{
  "encoder_norm": "batchnorm",
  "encoder_padding_mode": "reflect",
  "encoder_stem": "deep",
  "latent_channels": 5,
  "nesterov": false,
  "max_grad_norm": 0.5,
  "adamw_weight_decay_other_params": 0.01
}
Rows from block 6 of the encoder, named by matrix and row number. Rows with one number belong to one channel. Each number is 128 + 32 x the weight over its row's rms, rounded and kept within 0 to 255. All counts start at 0. Numbers have three digits each.
# convs0: first 3x3 conv, stride 2 (encoder.blocks.6.convs.0.weight, 208x144x3x3), inputs 80-89, a 3x3 kernel for each
# convs1: second 3x3 conv (encoder.blocks.6.convs.1.weight, 208x208x3x3, transposed), outputs 80-89, a 3x3 kernel for each
convs0.6:116096116187147118107078161170168139149150145091116161126128131129103079132127137088091132109152177142078150123169152105103126133112149143061107142149134094111125113087213114126140137187167148112074126128146105120122137158114173187097155101131117130138108118117149117096
convs1.6:164120118142126104137157134127115143110137095119086141137131112175147145147156153112091127171119156087203153116165107113100102142165104132161164150090180120118140087174116156101153151136123140120085119112110139151185063127160135179171121170158126142120078124117124099118
convs0.7:142189147111201120107095128104108085168112160156031141121112164152125118150133182091102089107076101169097147140152130144112154149108127091135103157183062144069080122156100167176089169113136166140158126098127161115120130095168166142114116079084118109126124115118115122129
convs1.7:165170141139176078103136118121162133120095127173135103187115163113143099172062098119111114152134118121117144102208081128102179134096131148175124124054109161114135162132122138093156129080162064096085148143130131116131104106151130110160126118116150127153109120126155185114
convs0.8:090051163130099127077145140099113151115164157197130143078119099126125111125149048149113120134131056125085122077086080109138092118118086144152110111111161172178142100116142114066050080111125117122083157155127114118135118061126127128100122103091109139143125127137112131141
convs1.8:121197138117201082169115124160144128092046091131125118134120172082087142113071097096130109130121110112095102094125128118084147133125110136139176133123070111078127099097111181185153084136057143171168142121109133145136210161164170115070157124120168121153154139120134122110
convs0.9:093098071093151076125150148159068125127078134126164141105091064122122106104108102171145066122153101103110124151133130144158118136094117110102155169079183177151228151079073158129126147090189080150108096132117123080077096171143050192069108148141122129109136114125100106118
convs1.9:103110158159114116121129159136126126147123121123112078064139142140066168142168112113102094086090128156101066127109145105101095152092145126123154138155116109105125148121153163092150105138126149189146139166134111160131163111115128192097141096161118122127167155133108159117
convs0.10:109090095171204093128190109070130155110099118115170119141106077096080125138097124153146124126102114160075120130087093119053156153104125114142122146181126154112155137215166158091123165039064087075114153115124120124141132168174141180048127137146138162132084131122130156141
convs1.10:129152150125036087104131124135134157149100149134096088124121162112141164106117172165123148120155093116117153150124112139094149104149144136184114129116142166111120153118111091067143143096105102209131090110112152108116181123136112148096137126150133124094124082155127137075
convs0.11:170120160086125101137119163130128163168170092151098127153122126157124100132103085116136132107139106096136080161099101153129152092109130128140189103121168111104095076089122081160158137196195151134181146104121097069148091114120203138091156132101138131140107109106106135143
convs1.11:081154120090156098116192125156161121119080058107080097119152101128128124146140095097085106140080158116156123092111125099112123125106122133134134124146080132124124131136146173174111150109131180130183133099178143100163178186165162099141139131173127142135103170124110128124
convs0.12:152124114091059080136069134003127133102084114146178123118138148084102116112142114080085159085183117114138115134117168109111127148143164082047108115074065086064129185191143158065056123085150156159135148124106141131078075176107092131061161165129120124084121157105123129108
convs1.12:158132152145139119088140116138130114091100118116132105149154106139204170146095135084089048148149084130103161091127136100107117134156187169108103116100116152148128104056161115110140095140121129080053156166149140108145172106136162062119126149188099151114102094142112102079
convs0.13:128131098142117108137154109137103156102118113111117065145135114148166131142165119127103084089140114174158172149100113121129145168147152149086148185108108145117079137096108144070036115074099140133121133117160104167127090099150147121154096124182105131071105116094094116087
convs1.13:123142071182127139128153137138080100125098136114143113142147101154103100147152120096106125103102089158155162104138128181163162089175105153196147103044128149137113130101167167099147115113142106166120135169106096129124169093200204118188135066148095128102111098116158079151
convs0.14:092108109118189133148201158110113182121211150109082144149166183160204207153170176101079096166123117104092067150159142134189150136143121125133097106122142087094082157134111070137109029107063119140122115153168165163184082113139079091056076101123104124119152179153150185174
convs1.14:100108105126071108147110114121116183158194149102179145147201146168112094134065095108121161107138147181148152124120147169103131163127141146135108159072074150112134080165090127177130105134096141186144166154172118193140100094122120181144100123134096162043134170105126113113
convs0.15:133181070114189176127194068069151145140138097107178255135089097095133113163187120117096094122143091087093101149112152141104145163157115137102071152118069124115116141182120125172107077092051121106090099063107084107106139085102123125018135078126137123119131117098117115078
convs1.15:090108127149101137122144144147119156171119152104106112135137128113083144100122119161099120116072060146140132081111119107095135090134100128108118119058079101100113136134134205112095156115112138164107167171156112136099126132116153132143159178156150163140145114122105182148
convs0.16:099058073068130168125142110157142119093148151153144185153144136088092078098104099116122127078089132134152139153143131135167156143106104132139119156216115133136065102181126116151148111183083148098106118151107108106085131118105097112224073145122132104133119141131141134131
convs1.16:127133139138175151139128134109128132105137188103108124101109135130083131111110125113147109097084090121140119112138125141145130120088144126137128106189133102138131125155140130145147112149137088115134144113140096168167119114129077043059123130100129111117095255135113087091
convs0.17:115158095118130152084139102130065112116120099198115134148127138117130126128117134165063151114153141105089136108122093105069082133129112164092097120067140179071197133092135103096111121079153109138117098115098103111119155041122095147076139164142128133158115124140139124129
convs1.17:100126157120058087136102068120134101094118107136149082084162104151111121127120142187179133189088149135126089125138120094164139135147142160134171092048101180107156155128135129102129093175136127136113137130080151141110111126068099209163085134148154088163162128151091116093
convs0.18:149097181201088138180128117157127178089117154140087138172122115186167098114132102161107125194136140130128074167102083166113081130092121079102148115101193054135131159119150107153142129059141157171123218136136118121118106150093131125165136120118134150136109113116104154100
convs1.18:093110095131112185123110100091086150133127130106152132092105085132144106166138114113147150106141160173139150159134175158115117154138101176112114087107133127128145178096140074068105163127149071129136092126108099120104132198146079179175131197160142099135147124129133151140
convs0.19:124177169108130135139122181151154126146105128160146128091102112137120132137140143130121082116098107109141098170108140113106099151149115121136123112107118147111145055078050067124085142127115116100134141077089151111108121125080111129169107153224108123129108101122134120138
convs1.19:111087167143110133105109083146146162147098138137051097122133147065203138119114146105146106092179150163132095131126129145118105118140165140122123137232094118082099143121140119147126143132151125177128159086130074128102160154128146101124098104151129125146120130123128092107
convs0.20:191141154065087082130158102140156170102151145117120104110112111099120113094131130126109110101151151166181162101080097138131124112122067117123167092123143122104123064078086094061036163088067126103140137111120111144155127136112145127087119174102129127146103108114123118154
convs1.20:115184091120121101136115117119151123110168096074158184166180129129087131139147199167149155154132143134144112097156151174167167112180145131079120122153130113115118101134153156118132139107110091129149119100160091145194134124109103158120113169161159082128118095127137131155
convs0.21:142140087071181126159173119112128146204189207155153140150126116154113156126087125137116139113049108131122123113120119076118152070076166161146104146088161081093088123156063126192211113135156167130172137143189120115177108114148177093136128078133122118121131105111140124134
convs1.21:097116136185143157099113080127106055105171135156177125114165168146098159145097119164144144169064129140059115071161116129115098145132127161126124140097106147138113115140087195132120141143185095139102156188183119096110109108183076181152138072188127124183149152113156150140
convs0.22:119106136101091044136118197155099104122152071098152066098152116148207166099150121099164124129159117144104066101146119136193128128154151138123116108080107119139135160164123162119105133115197098118167070091122119119149147084098062136103122080099100122129107100083115096133
convs1.22:108127172110102071128109133132142154128082115160108188141124130150095120118081099168119157157158150152120164093128115111112138144104132112089118071050098120125184138148106085100132090162148145161180124110093169168129110094120177121098135171125118162103156101133097132099
convs0.23:158203135071097025160241157081117085158129100098128094133113129124125107132077093133121176138138165137136117130102112141094068132090148098096121184144117140125106132204180183175109140093068131110087128117094145128112171167109170103109119108126148115130107110106129091115
convs1.23:138100136164128093097076133103120116132182093136136090160176145126084156130148134138105137138057165117178167128144118181109113191101130105114120102082100117092126159136123126123136118141142158151143153107146118121149055106150169141182104121159091115106103112098126142107
convs0.24:150156138199130203121140126130169149098113160138079150135111081101106070108096091135103101095098152103153206054079092099117092097072104149081105116096128139137080192161143156105137138139144149137103123094096124147106238126088157117169138093142128132123127113122132120107
convs1.24:141193110134164086118156153120091111118216101146143157144152154136048150121130104122156143157070156106170142155122127107115060139102081123157174104228134116116125112122136129126149076136140095148120083152104117118120106178106177074124179172165094083100100195114130113100
convs0.25:112154076128141163142114152136114166126093099128114181157113108132104078126110077108072141083104086116127133145104092124120083113119119131176139123165164118158171146139093090225136136162128119142123083110097109141176158085185129148149092139127111121122108112125091095134
convs1.25:141171092095051083128120086160117182142089134147180089129125131159100148124159118135152125120162114161125131146111132140149126165128119110148098115164088165131121123135119124132108114111134151157187124139146194115155130143126150160165159129129097114100160151167076103104
convs0.26:111131104118143105128096123076066141104101158128177104140141120122089104124128112135153133117142095146117164149140098154095070137125075112178141187110154147105143124104105175108116130084073154157165140129144148099128100057136128134119089112113119112120134142104119114109
convs1.26:106104102151199082132109120102140141122174132123098116136102151139056116130103131131085190104012143142115146152164143180110122150118080136177107145200187109123146097098130102051096095095093068101114118141059066167108129054088105089046127118082145147101131122111137143098
convs0.27:159172171125097102088159161111108119102114121177131224103112111122118118085081123170107157167098118146062102136137142111112086122131155110125087101094077109114102044099055052083115072132128154127140163141139120124133156081191127139169149128119090123112104123092133137099
convs1.27:137157103177059082149083128136138089175074162168121164156139185170102114153097126124126098149166092073123087142130121133127159149116121157164094142097125118117135167128109104179099165153101189188137156185116171178074108150153134154111128116146130141171102160139106146101
convs0.28:139095133092195218150121147147161162173101067158100183142124131143133135151147152130083130152087121166070039125141142094141163116092161143140166151165158145143150121150150157189189175104108140120118076078097118108108109132145084145255131116156137130124142117118153102134
convs1.28:097166101147118118127165096157111130107125126136116107141130120127092116126050163156142117139089127099191138105151093120105136134123139112172136139255124151137122119101109109164142119110149169152162110074123119092187123166125111104098177116132140096123134138136114088114
convs0.29:125155189178139172087090077081140133166166059119159100101128163143134133097114077112135127121124133101110093133137146085054117105128092148143101144128059051083141118107187191169112172135137105134135112125086092149126149056119166109103143159091139145135130124126132142116
convs1.29:122098143115170163119181125142121151147141132118126126133116135096168117115123132137112140115222133040093110127142120108115135135160096121147158105089107122145154117147126134122184120102103046100103104151121167126129111095138157061200130163143071135102115149124128131120
convs0.30:110176164080126112116160085126124048144130140150149129132128106136138109165154151107118111117085127150084200101129154138090099144153142129127104059173130148189115163100100074179103095086107095121144092092106091153101158065118097127110123080111119113113109121119107118113
convs1.30:120136126125139104140154161152146104120109107135124114125086107074131097104086074146127126137139120139078131149153134134181111121108151146110128141122111152134117121127153130163180122152161149126112099175111120207099086150179122080132128112109135128171086201104104128155
convs0.31:149195185140118087186149127096162091149123137128166145154150157146165187124162164088145109132132141096117157148160175119170185082127145150132139138149173130137176146087072207069087117109094146186168127173165112150181168134149186075122121057154087102117107139147080089135
convs1.31:157147107124059098129125182122111119129118073210203105107162168108047137147022174138105116122158132099110101100163136100120112101087101154107101152147181101172125126164159132201159111160130135100115153124111125178118120090166157141107141193111139129119117162105097135148
convs0.32:144127089117129117192183104134138085065086183133095135124161130130158126158230195130125120151111111100104105142132121112141125172213177102080111104047139109121110123179162124146064137101018116115107126125163103125150165222172142156169090132145125146121137148149139124151
convs1.32:103127120121097108119112129121130137150069127122119058137075128135142119137074147112109115084166052095120123149137120116052122116114096146105151146122163112105140112127119177141157130107110161143120147184101119105173109116072166141179152222187117020136058098135111116115
convs0.33:127109093165156142119078071143114043105113200190177105105110116139101114101029063082131096128100102163127162145131146147127112130095100145140143121166126112093080186176124143130143071133099143132164154143136166112098135101128105133165165109252123155153107139141090085120
convs1.33:102149140169141152100126178105142118143150133084121085115115105157079138148201151095120095124092092138159080104126161147107105146157119147116106142132090148133138144083133152093132124162130125159092164131137123148112105085129122134096132134150145136149104142159166069156
convs0.34:143190085126158144139130071135144130146154203206126163143128125128133127125129119147123057129138096142159123115086108133086108108116124100148149164143171134098125188152135152135122125059000109146127146123098137167190089131097057131104124153073149143119138122106104095099
convs1.34:175124072203149107118204128090119138166122174108155134145101139157101170135087141149093188103027095165159178112157121136127161111148120106116117134067143123094125128158120134118103133148140143142119136186115135106132169122126132192112172123158153124147125127148119212092
convs0.35:151152147173208186142171061130108105143120153154113063117116091084122086089122100112056108102156114125144129132104160078091110116126120155132103125101089132117134122133156128079079124111114132159162097147177096164115103118072104097135083139124136102088120106091105116083
convs1.35:133089067113152093124106089116118148126158145095085121109092104139169103130145094098108099148142172165149128153122153163159183152125159178130094138147120143144139148144184072062122152102137115150177156161220148140171105161103131166169096182100139140158105143137161133100
convs0.36:130163123161121158186168106171152093174124084149120147128111109162114127132145102145096112182119130105087133156178130108171119128146116121186131127177112107175028047097166133114129099109173152152106129154102120157077144135186180058198132088181134147103114105068114128123
convs1.36:126144124116106147164092187149096080124120101118122117123133056103123118120147097133134140105099149109103123120114153176182144133134131136138135154177119090123126114117128103181116133164115090111114121129109109113125126103062166093053172146079143130120157173132197167187
convs0.37:156095185188128081121112093128076170141094094138109176118125107118188155099190141078117087122119122119151117110117139139183168139187217072082154142099149099106180146169196136110092124160128113119095096145126087105078060160100129149143118100081123098071125138110124137123
convs1.37:072112119175084118112080169093154085160086085122124102156185162152073169171086127165132100120120137110138117171148132120156152138092123139097146127052136112101145145135114085174124134141145126111172114156124119134210188128139207186182124167115130098166140093116136182084
convs0.38:178105131185145127136080151149095098081136102137142134132119124110129167140133147122110127134111059150158140126137135105121121165118089111087129119113166108047137138142139084157187081176169160135140140152121125085088150150140071053040086177140149125115133102101118092105
convs1.38:078106137139143141116131144093106149122123138082101124084175084112175125115144110138118140127152161156107112121094112141081146141133128129107149118013094158094149169111131149094102091143119109077080119051157115132050091134143088198111094135122137130131097104114125164131
convs0.39:141187199083101147090121153131169152128109061199114088141171128131147110118112159123100107106122115130143090131125122102127133100110160122136138103136119119141106124133089086063110069082118138094129099100111109119133108111153074132167080133095113095097118087073114099093
convs1.39:182165121159095123121103103119093158137094201135136176159145114178134100154082092134104131110116115140108139150088135176049163144113174140171099167083107114155121149115188102050119141126165122220131142168159119121125140161129115160156085094068127151147180124115115129159
convs0.40:112070096132159115129090152124135048145065104119187090152135155123112147099087111144148166141137102116098082146124159123088145108111120111160087090165098120164113114127117108115172137158122158110102135152125103143131086095151100186050125105123137141142150151128115132109
convs1.40:088101119123162141133105142130159137115130132123088096138134130141103068139107111101076098116195124103100118116125104102094165124178157154191116127010074139145117133138120126133141142125125153183069180175113111119101099088122143158092088071104111137124151046123118141127
convs0.41:132095084184130204103096101127091147121160148156058175126169165175190165123200206126117144104105088130112120142195163143176167122172159096129115081126110083147119133138130120139116123074112127159143161139180141140143117104157121109113132135156151110131171108154167147183
convs1.41:164104130117099098162090077177097179172178069149192119114107143095027137139035167077147129134134156116119128134151128132130094137128104122175120111137146125168138084130141167174138080065110143169145169181131096148136148146148099122154115141148155144162116138114169091148
convs0.42:092146135129142181105179121112062090100139146139101189150155177133193205124187155120152137136120137109149099162162159122170164174163157128121105127088117167138102161187178128239161125190146099129136120115155115185163108094089113112128117134071144140153115143144096111131
convs1.42:087114123083086110147133157133138169101039085156134080144132139137093114098120134160137119110144164105092123160096078144179096131077108116080110078089100139127156141149127155231138073130116087119142164175177116135146133101116164136155155117074121113178136121151142116146
convs0.43:081154165176154096099101169120168213223130151131146134188127151145128155174205197136143142193170194151145151157141098167142113193145145106110118083120104092147113102146108133149074135127113098138140116133167093126138115101154107084090101115104133114104156167159160152135
convs1.43:118120137139099175139098136090124135087067046137152135093134163131095129124131140119143104083166142135111111115141156130158121144122134155124110140092122130132157168136090118205129125148139086121072120142156129138119125159122101100155088138135155117174072111100133162160
convs0.44:109150187164084088179108101143132156160100077141099189104103065128120131104108133107134143128154171090089110123150129081174147099092179122123162099137133165157081170133137160102087110079093119116095115125069133106146086082045101059110081128124126128137102105133130127104
convs1.44:110099127086098130108066199093143113094175126096146083169160090122140091137121148108135121177143125116112097123108184133096115121126165156083136095183112140141141133144115131126132103108098142152162158148112123170158050120115114037140088217194133105147109163144129169110
convs0.45:141083127130121139089151121203139133120137080151120078164114138181126098149129145137124167121141095080109097113127139163153159185141185122063152163165153092097200104125104094126120079069136116155139142104113188156165171183128092172078070132093087089106095077108125111105
convs1.45:123135115156127095107147123139134131171033112153092122142147134130190152141145143136118137151165110098101097134128117118127133136125137105067098094082094104040120142121178088148130115136129119149174062199154101189153113123133136196179090085116125118136106124136080176097
convs0.46:132135124123075089081159102112093134113162088140123139145089114111050095114089091145136109093096160116066105122110141125075073083141133138142089082093114062038118152160123176161137129115146139114087106105115171136135119177069107179122155131153134140160113109130141118117
convs1.46:208120098183112101126169164102100127143090150114175109162156121073151159106121074135077129113148119104104103108085103174104126095121125113154113140118103107131096119150205092100158119136144061138075100154113139184104085148118145180118108130109125135142144173115144217121
convs0.47:089195100056177113133123183144163142143096133122156133119118141138125129110147138131118102101125081095151073124156148115141176145162126087175129203225153104088151160145181143091148155069108102097108139100109123151134172068085145143059133126104105155147104126136136127145
convs1.47:153112119164086113186146135155194139137102163127147138132069127122091091109115082146142127138140116135122115114160141154070141139133128114120093141081098125136121143110165106143136121138125156145148129097191139130134139150160142204135117123165087118127121162141124184096
convs0.48:120098092199118139130137143102149174114106156105158178127104102149128157147125085140105150104079081149149175136136146149138126145126113125104106154107108137122149102129110128137126119164129110091088138137153117099125097110118131103101140154134118094093110098106141113132
convs1.48:158087155122128168129131125145132116171107114147113101114161145146111163156199168126122122143084174154139137144112102117125118116114104171187155115034121114120111163130122168114122153157142173130154167041115085127155156132133049143037118132144131111142086116125128138125
convs0.49:112099120131146100043142124098088089153083187086188117145150131111143145133109115160103137137132122122068086133103147092138115141079148139149055111196114112205118098161107145115179112061099155112129096109113143130155090047087187158117185093134117107098114100102090079077
convs1.49:120133081135156113100091067126143107135134121117164103208113141145215139162099123099116117108181149080101117147204155086091140126152137126142085154110131139116119155141157129144147113109142050135106096152137119134060083011109112125065107118102112077153099065105100101097
convs0.50:048107094131112052119124169043142079114168151119159181101111108088098113134089107077126126095152153046128124146115158139101083151133115191125096108109166146085160124108090138130113106135114123116163118098110121124122091101168122142122127072111139161156113122098108149138
convs1.50:172140172148083118109132116095111123126080063116140076111164142121129134140167126138125111098066064107140101130125125128111115140133160161189159088064108153147153155108092134131114090128125100168118124102211099136099153103108127176144081095089130118131137123101157114143
convs0.51:088092129109078142124090129247096129147149110167149119098117141134127122102102104131089097107137098097118071063098092128135162118144158134100135129144176121146104108136144076098032116130086151166115146116136128151107098121134197205206072103106104099115119120113103121126
convs1.51:138097141096138132082085097097167160111153133058105143192128141115156119181113199136158163073081106067136147130143154130163145151154157142144128188170171153120147079103140117106164122126155093118123123153155065076183074150113121172131139112161149128129132116105164102114
convs0.52:116169133100098141136160129102096155140123162116061169148144127127116096150105102140114110110131113146123106144144143116121073120129104137114122136100159142129152141116099114146143114165149133140149123128147126126156120080073142139167118124138133139143132138153131124121
convs1.52:142147146126111124170115129153163140119150119129125109125133118139098162100104148129118140144092144139127120129138112068130148108189117133113129138172133107119114137160083205130112151118119169160100132177156128127130136128126121010135159121145101136125102114120152116098
convs0.53:136041093134108131107068063039101083099132101158113157105128095116085093130078073163119106104151122184142090088120119156082146126100070129113100103126095119137121211142166194131102160168120103104104128096143138097099158063156107148065161167078072088125089092117131116138
convs1.53:083104187100105187106104110105117112139129161139134120147137142121181136101169121145140142168244140117221111097125142128099121094082126119105155092032155162132128096099126183102126127083107179181087110105160141112156126085108125100142132132147148117111116180118139088123
convs0.54:154177125097091136110119113148061129090139123078053123149116100115099102136122166139072098121159091125135161164129154107107099143133145157146116109112127180108124151161162131143129055140226117132172094091133109164165096088180095067144157079182088136125097128086090143070
convs1.54:119121144141148154077113105151088122132076121148075104113139101109236126116117105105175136171255138093150122160118191143128093157091140118078153137043121179156149148123190140062124125117191104140154107168153088147145124100059115152145062117123146101145101042157104149133
convs0.55:139138080135114059178128076132100073133084194153142114140143170147122130129151110123111121143065127136075094132134156136112170150146158116147130101069057101156147136149152167132122145163124106139074130137140169114135094100154168049147126155162141129120140102084148132130
convs1.55:109120158119137220080087170118180135132087095136139135130094102145144144112171122132144116143158133117138090138102127143048140110153131171120098129074070143105125135082115170101129150150135126137110151107177076185116139125160121000125099080123138144127135027106130103141
convs0.56:075129122102167145149166059125153164110106103135169199111107122108107105113114123087137089172165143109138095108102113149125122110124102172136115109166106109102071112110148069175112140191126143147152124098103094116116042133128172162120107156144116094126098102099086077059
convs1.56:139147124105083170111102096138128143179096110136128162088145116073213149055121133142166152161255170122135098103156131145134092137141124127095116120084089143114090112124083127112130126123165128154122091071104136104099122132123099101108128125149173124117122108092101098129
convs0.57:141080160178102065119119246103066137096150153145164171139091066071087065128122111071130136120113089109114103150121092084082119138111107135120144113048104130123110201122110080102095095111171121122121113084098118138104135073156122159085152100079112122134128140122083131107
convs1.57:185175111091033143097165139143148135081106123046153124138102113154194156123117163078110144121190122168111131125125177086110181098178147112170122104111128103123129113096136132071176093095147193124134210190141113079123124071142168182118165091154080142115181067153135165105
convs0.58:155154143175169158091116109127135113137079121151126129149146110145124089135137128100103118136072111129072135163164138120058102128102110121183078197167173122101124137189174097082139153149144122082112115118130138147122163127187148060129119095039135097092152122120139105127
convs1.58:128131135150076140135139154137081098114078156141153151130131147141110106168148116109109133116175104139119122117112121159085159119092132119119132132103083112151126172082144095074115151116114125206186121117117094119129159071091114068130118134159166169139124115081135116141
convs0.59:131222134156157083144085132154060190081051151120126164124124159130131119141144095131124141134144150150074109072086127108112102144155147090097150158130103130041140121185157108082102095109123139127136110111113139109071098156081109142158098136091108096100121108096101118114
convs1.59:115124131150147081120180169192142148160149088151100159127127142090190163154080099125143153115131102153072126114127120172076112138123122126132123120059101091142117141126126124103127084124120097121117089184163083154123123132102135145136073138053137145103140115121106198106
convs0.60:127085118149145082077134078187083149188093168175070167158141124129155142068136136113104129104094107092151107107136118089110151112084120090115084158150136151121133148183198172172124212141207136112140130087139107083133170172133144157126096209168138094102121092101120106101
convs1.60:183074111166109180074141132128092118128079163136091099143136107134228141128143116119102129156192150086147121141114093123106122154157122090085111142144128128142117130111133106089150090083111043168114085165125117141168136131177103127168126222151150128144122055114129126149
convs0.61:126125104120174158158144048074099076156149169078138087106134149118134119153179169124178166168094112118121135147156150138142128174192155112116123114125118061140173098140152120116097102125082098154164071136122133179156124173141106135055069117105068147105132158116146167100
convs1.61:142115132129101110117116126120057107209109115181166128134172178081118081112141139130165143133220121186133111144159127146192166106119122143129120110083117078107116194154127120218207160103125159158121159138175132135168118051047111174165122164131121120144095133097153156179
convs0.62:095166135082185156153130179161123134137136145106112098119129123119138128144119106141097147130095133103124129101096119089116101139068083098157123131155114147128149099115129073134064132159158113117109123152142139153134165134139100106165102083125146110126104092093083087119
convs1.62:153144140105178178134154099184141132163213080154179124138148153129053182125129103131118152112073236097133154106134096097131118140131145137098133103147094103108092122136133187167131142188118087103128103154055111140093070127088117060138115133155123178141142111122129121132
convs0.63:085092102114174098142166120162112130192106093164157140129129131108118122135105144112115148106138089076124103119128137123094107116083148145087160144187187080126117111146147118203107085174074155092128098060104080081107141127130125150089158097105152130098144134113109108100
convs1.63:101136168058166146109080134164117146141078172154119099121114131073133110131166129115189142203229131158139134162103142111120131128103150141083087145095082168117128150091143158096126107115096137156103112083104144124151107089111128157179087150182134151121065215133127091137
convs0.64:103110100099129093133123100138101138206132172100107145113088108126108092099085066136153127105111093091131108118074101147113121111108108121134099119089165058103100094129139160117189155190235122097100145095136129098123095118174109077080140163133149149126141136141130108141
convs1.64:144119214154086180168102133094102154122094125152105129135144136156151098118121132123107057148117112116122113145104063102154087162107109127136106108133089146105122198164099116162072114150102098216122154111117110139149091158172118160173078117108160153150112116122136089105
convs0.65:108150171105073064098061126090151162146068145152143146138135115150113105154175116107124128137088127138086131159107130137106130155145137088119141096163140122164129203157152168107118114112109112118117087123073082083129092168071080158151153145102113106125096079132119099115
convs1.65:096146167088167164165142160139135120133122128159128162131138119078097064125120104121139087140110171137113128124093148126135130136101124152101116111048127136134163132133146177119148092124123136127139161175138127176132108143101104102114081165102144107132123103105151116158
convs0.66:092108138135128191145105096142118184109145142122117196155138150126100118122128131097133177138102151142151094158133141119149129136107127120154054139125118130076079131189134163073091124140125124112129115132117130154140161172112101158178147106115141142119145128099111112123
convs1.66:190168110170158107155152153103109107109150145146086120135064120155087118170041117160116140096077137084128142116131131137133125111116121097113120123206130125154100077107140101146087164136096150114144149102063168161166208144130190144082163170149148106151141150139094133124
convs0.67:159131137160097133152061105112134118072105155125145075105100071110084092089163098130132130155117131128141097103106112102052080117119083073129067158103112066145118136110152104109182106116060125169151149148127115082105167069108138014137097178128091124091102096111126092126
convs1.67:116153095168130163157119110108062066085162097117141104126106121144070151128128180170145142137079129120133098134104137117121124114124102118116108150175116115138130104155109138069100149144173130077123135140151139115120149116164123048087127122108112157156105110101128134137
convs0.68:072079098094170155109116124152184133149144151170119129106072070122101110132110105100123110170101103121111125119104121148093107127137138108120142118109102093146122066148159160150146125156185121122121130106159121091159167189138175139180144109125164187158187240199155186177
convs1.68:110091124063056073118102144180174137142177149142173138117142115125221130141074084151165141128188184097144129118129124064120151103159159138124140136130119119126142104166117176216215145180107148059134124110141091073147105126131161139128074156105141141080131244106115131112
convs0.69:148159130140126068150156162176075092133149191171130082135123107111133149113131151136131140101090150103148124117099116120134153126147152130147159096056109107061062111135125133122092149148142142109129126125160111122131150159070158090075122074107171141126141124131108131129
convs1.69:097151127119170155122131099149136151106058141165165145142105129138209100108164132137139127139186136048078115142094168107145118115110111135093150132096158121102154114153133158104135135120132070107152122155148101060120137090114152112091112105069103096116120095158153153090
convs0.70:118072103138147106127136106119129174152180202099161089130128143152168151123131168148141159129139151121132116152182173137179152159162153133112125086111058095102084127123103107107090083038085133104103121089133133150110121119169129121152106158119152147143158154144140150179
convs1.70:137122150136065135128134133100065123120058068193165139122169139074255162118119191146145125186255130099086153100139089118145143125123143121124111161135177131188142156108120153155166161143132132095125094148121121077100136054131165104095124112107130140139118134143101169135
convs0.71:122162137075100165091170115091170204111147126108083084160112148145108139100085097144114105142096133089161131150125113136137115133094110138140101151078125138107105091166143077099089093060103121112121121109090101090057149160108134138164171146091106095123085070079119138107
convs1.71:089160138128128175109109110125124095125116140129130138120171141128082141171148148111142151183078160135152146067149129138142141117134174139185173130167078105118099153129137117109133107125112077127084144106144028149136140153163136136173167170119135151140126132085121104141
convs0.72:160181135101088092089182117093103113148178211120107112172135125137115134146102090113119099120115061115080116122118180097105107134124120127126136039055126102106147102137155126087125119145090147141178128096130159138167112145094086091015183054113140121143121139135136142151
convs1.72:108121132137196112123151086132179146136167135096176172137106116157107129155132143118083154120078142175110184125136136132120109111169142152121133169118173124108150118169125123134130096173109131114088136159080111113100105123153090203081108119117149164172115121143152137127
convs0.73:166128136167110119095135179134138111091127109110076185111150143143155112134113108100104105101128096125100134140166120138208117133168098097139066064104036065127120142098143112134109188110168146134136081136094088106157138161140157152120142137165081086082100106114093137135
convs1.73:150103150160073121204143163125169166075138096089087142167136139157103177172092148115135103149150144158178147131125127087060098118059101099146144126117118130138145103091115128149138128112102155091132148124148124111142153144115149192142129151131104129122096099139137097113
convs0.74:095083084139164081177161098186179173134108155147136148150176098149159136175208163081128092121156109083146169136132105119142127109178168097165094124142091158069097098121135129144147102073100139140159094089112154124187181100116170141122154099145085097132064091131094121146
convs1.74:060091155146056152080026091126118110166163089199121110206127172106074122161078105156158095130135078152157125151136106081098090126121080114138163141082144136093143207173123091119106117131139145138203136125145086118140142125124129124158139153056184163185130122140129169126
convs0.75:159132136128091155090151154134093135099178101137135111141122131120108082135097106111126141149116126181150152140136122147093103159099088113142120101095147108115124087102093137096110096123143156148135161136107144145122116079141112106114124121128139128146128108126135123142
convs1.75:119125108130120161158115116123183095114164153147172127132136125167092069116212109114096121119110119112157130105168161158255193126157112141154131108092139142137127135152107137255146118194138121182097146207101139190116170141126112168128141080130139135120120172129136113138
convs0.76:116080147118168107113108103190100082167119148146139080084092058079099090096088068149123108125111143110105076167096057106068064123073068106105136092128101087162089156113122153141179114170120110163108100168152094146110148109140190143186163112127135170147121157145153211147
convs1.76:143133173184097154126114163140176143122183160117152146127161134108175147138084057105112131150126201128124144114153154090137129163183193130143121158179168152117160095146087147171169114138104130132110147146140142157155100137055134152113133133130142113079120169070183117140
convs0.77:120069069136116168119175082076124157185131189117203101107092080105086086098102090143083079099058116158109073109085096137101105088080110146145096154115109112147121140131142179113124149123071091107105153133166158139130187110109118076164163115151123133152195178180178164133
convs1.77:129172106158185151168144122120100169116247110154176165151128079114140070177063091122103100080104164152149130155127131163093104165145135140154088173174148179108136123125146169163161138162107126140152139137120200122141133150135094115124109139087113117115126239114137086130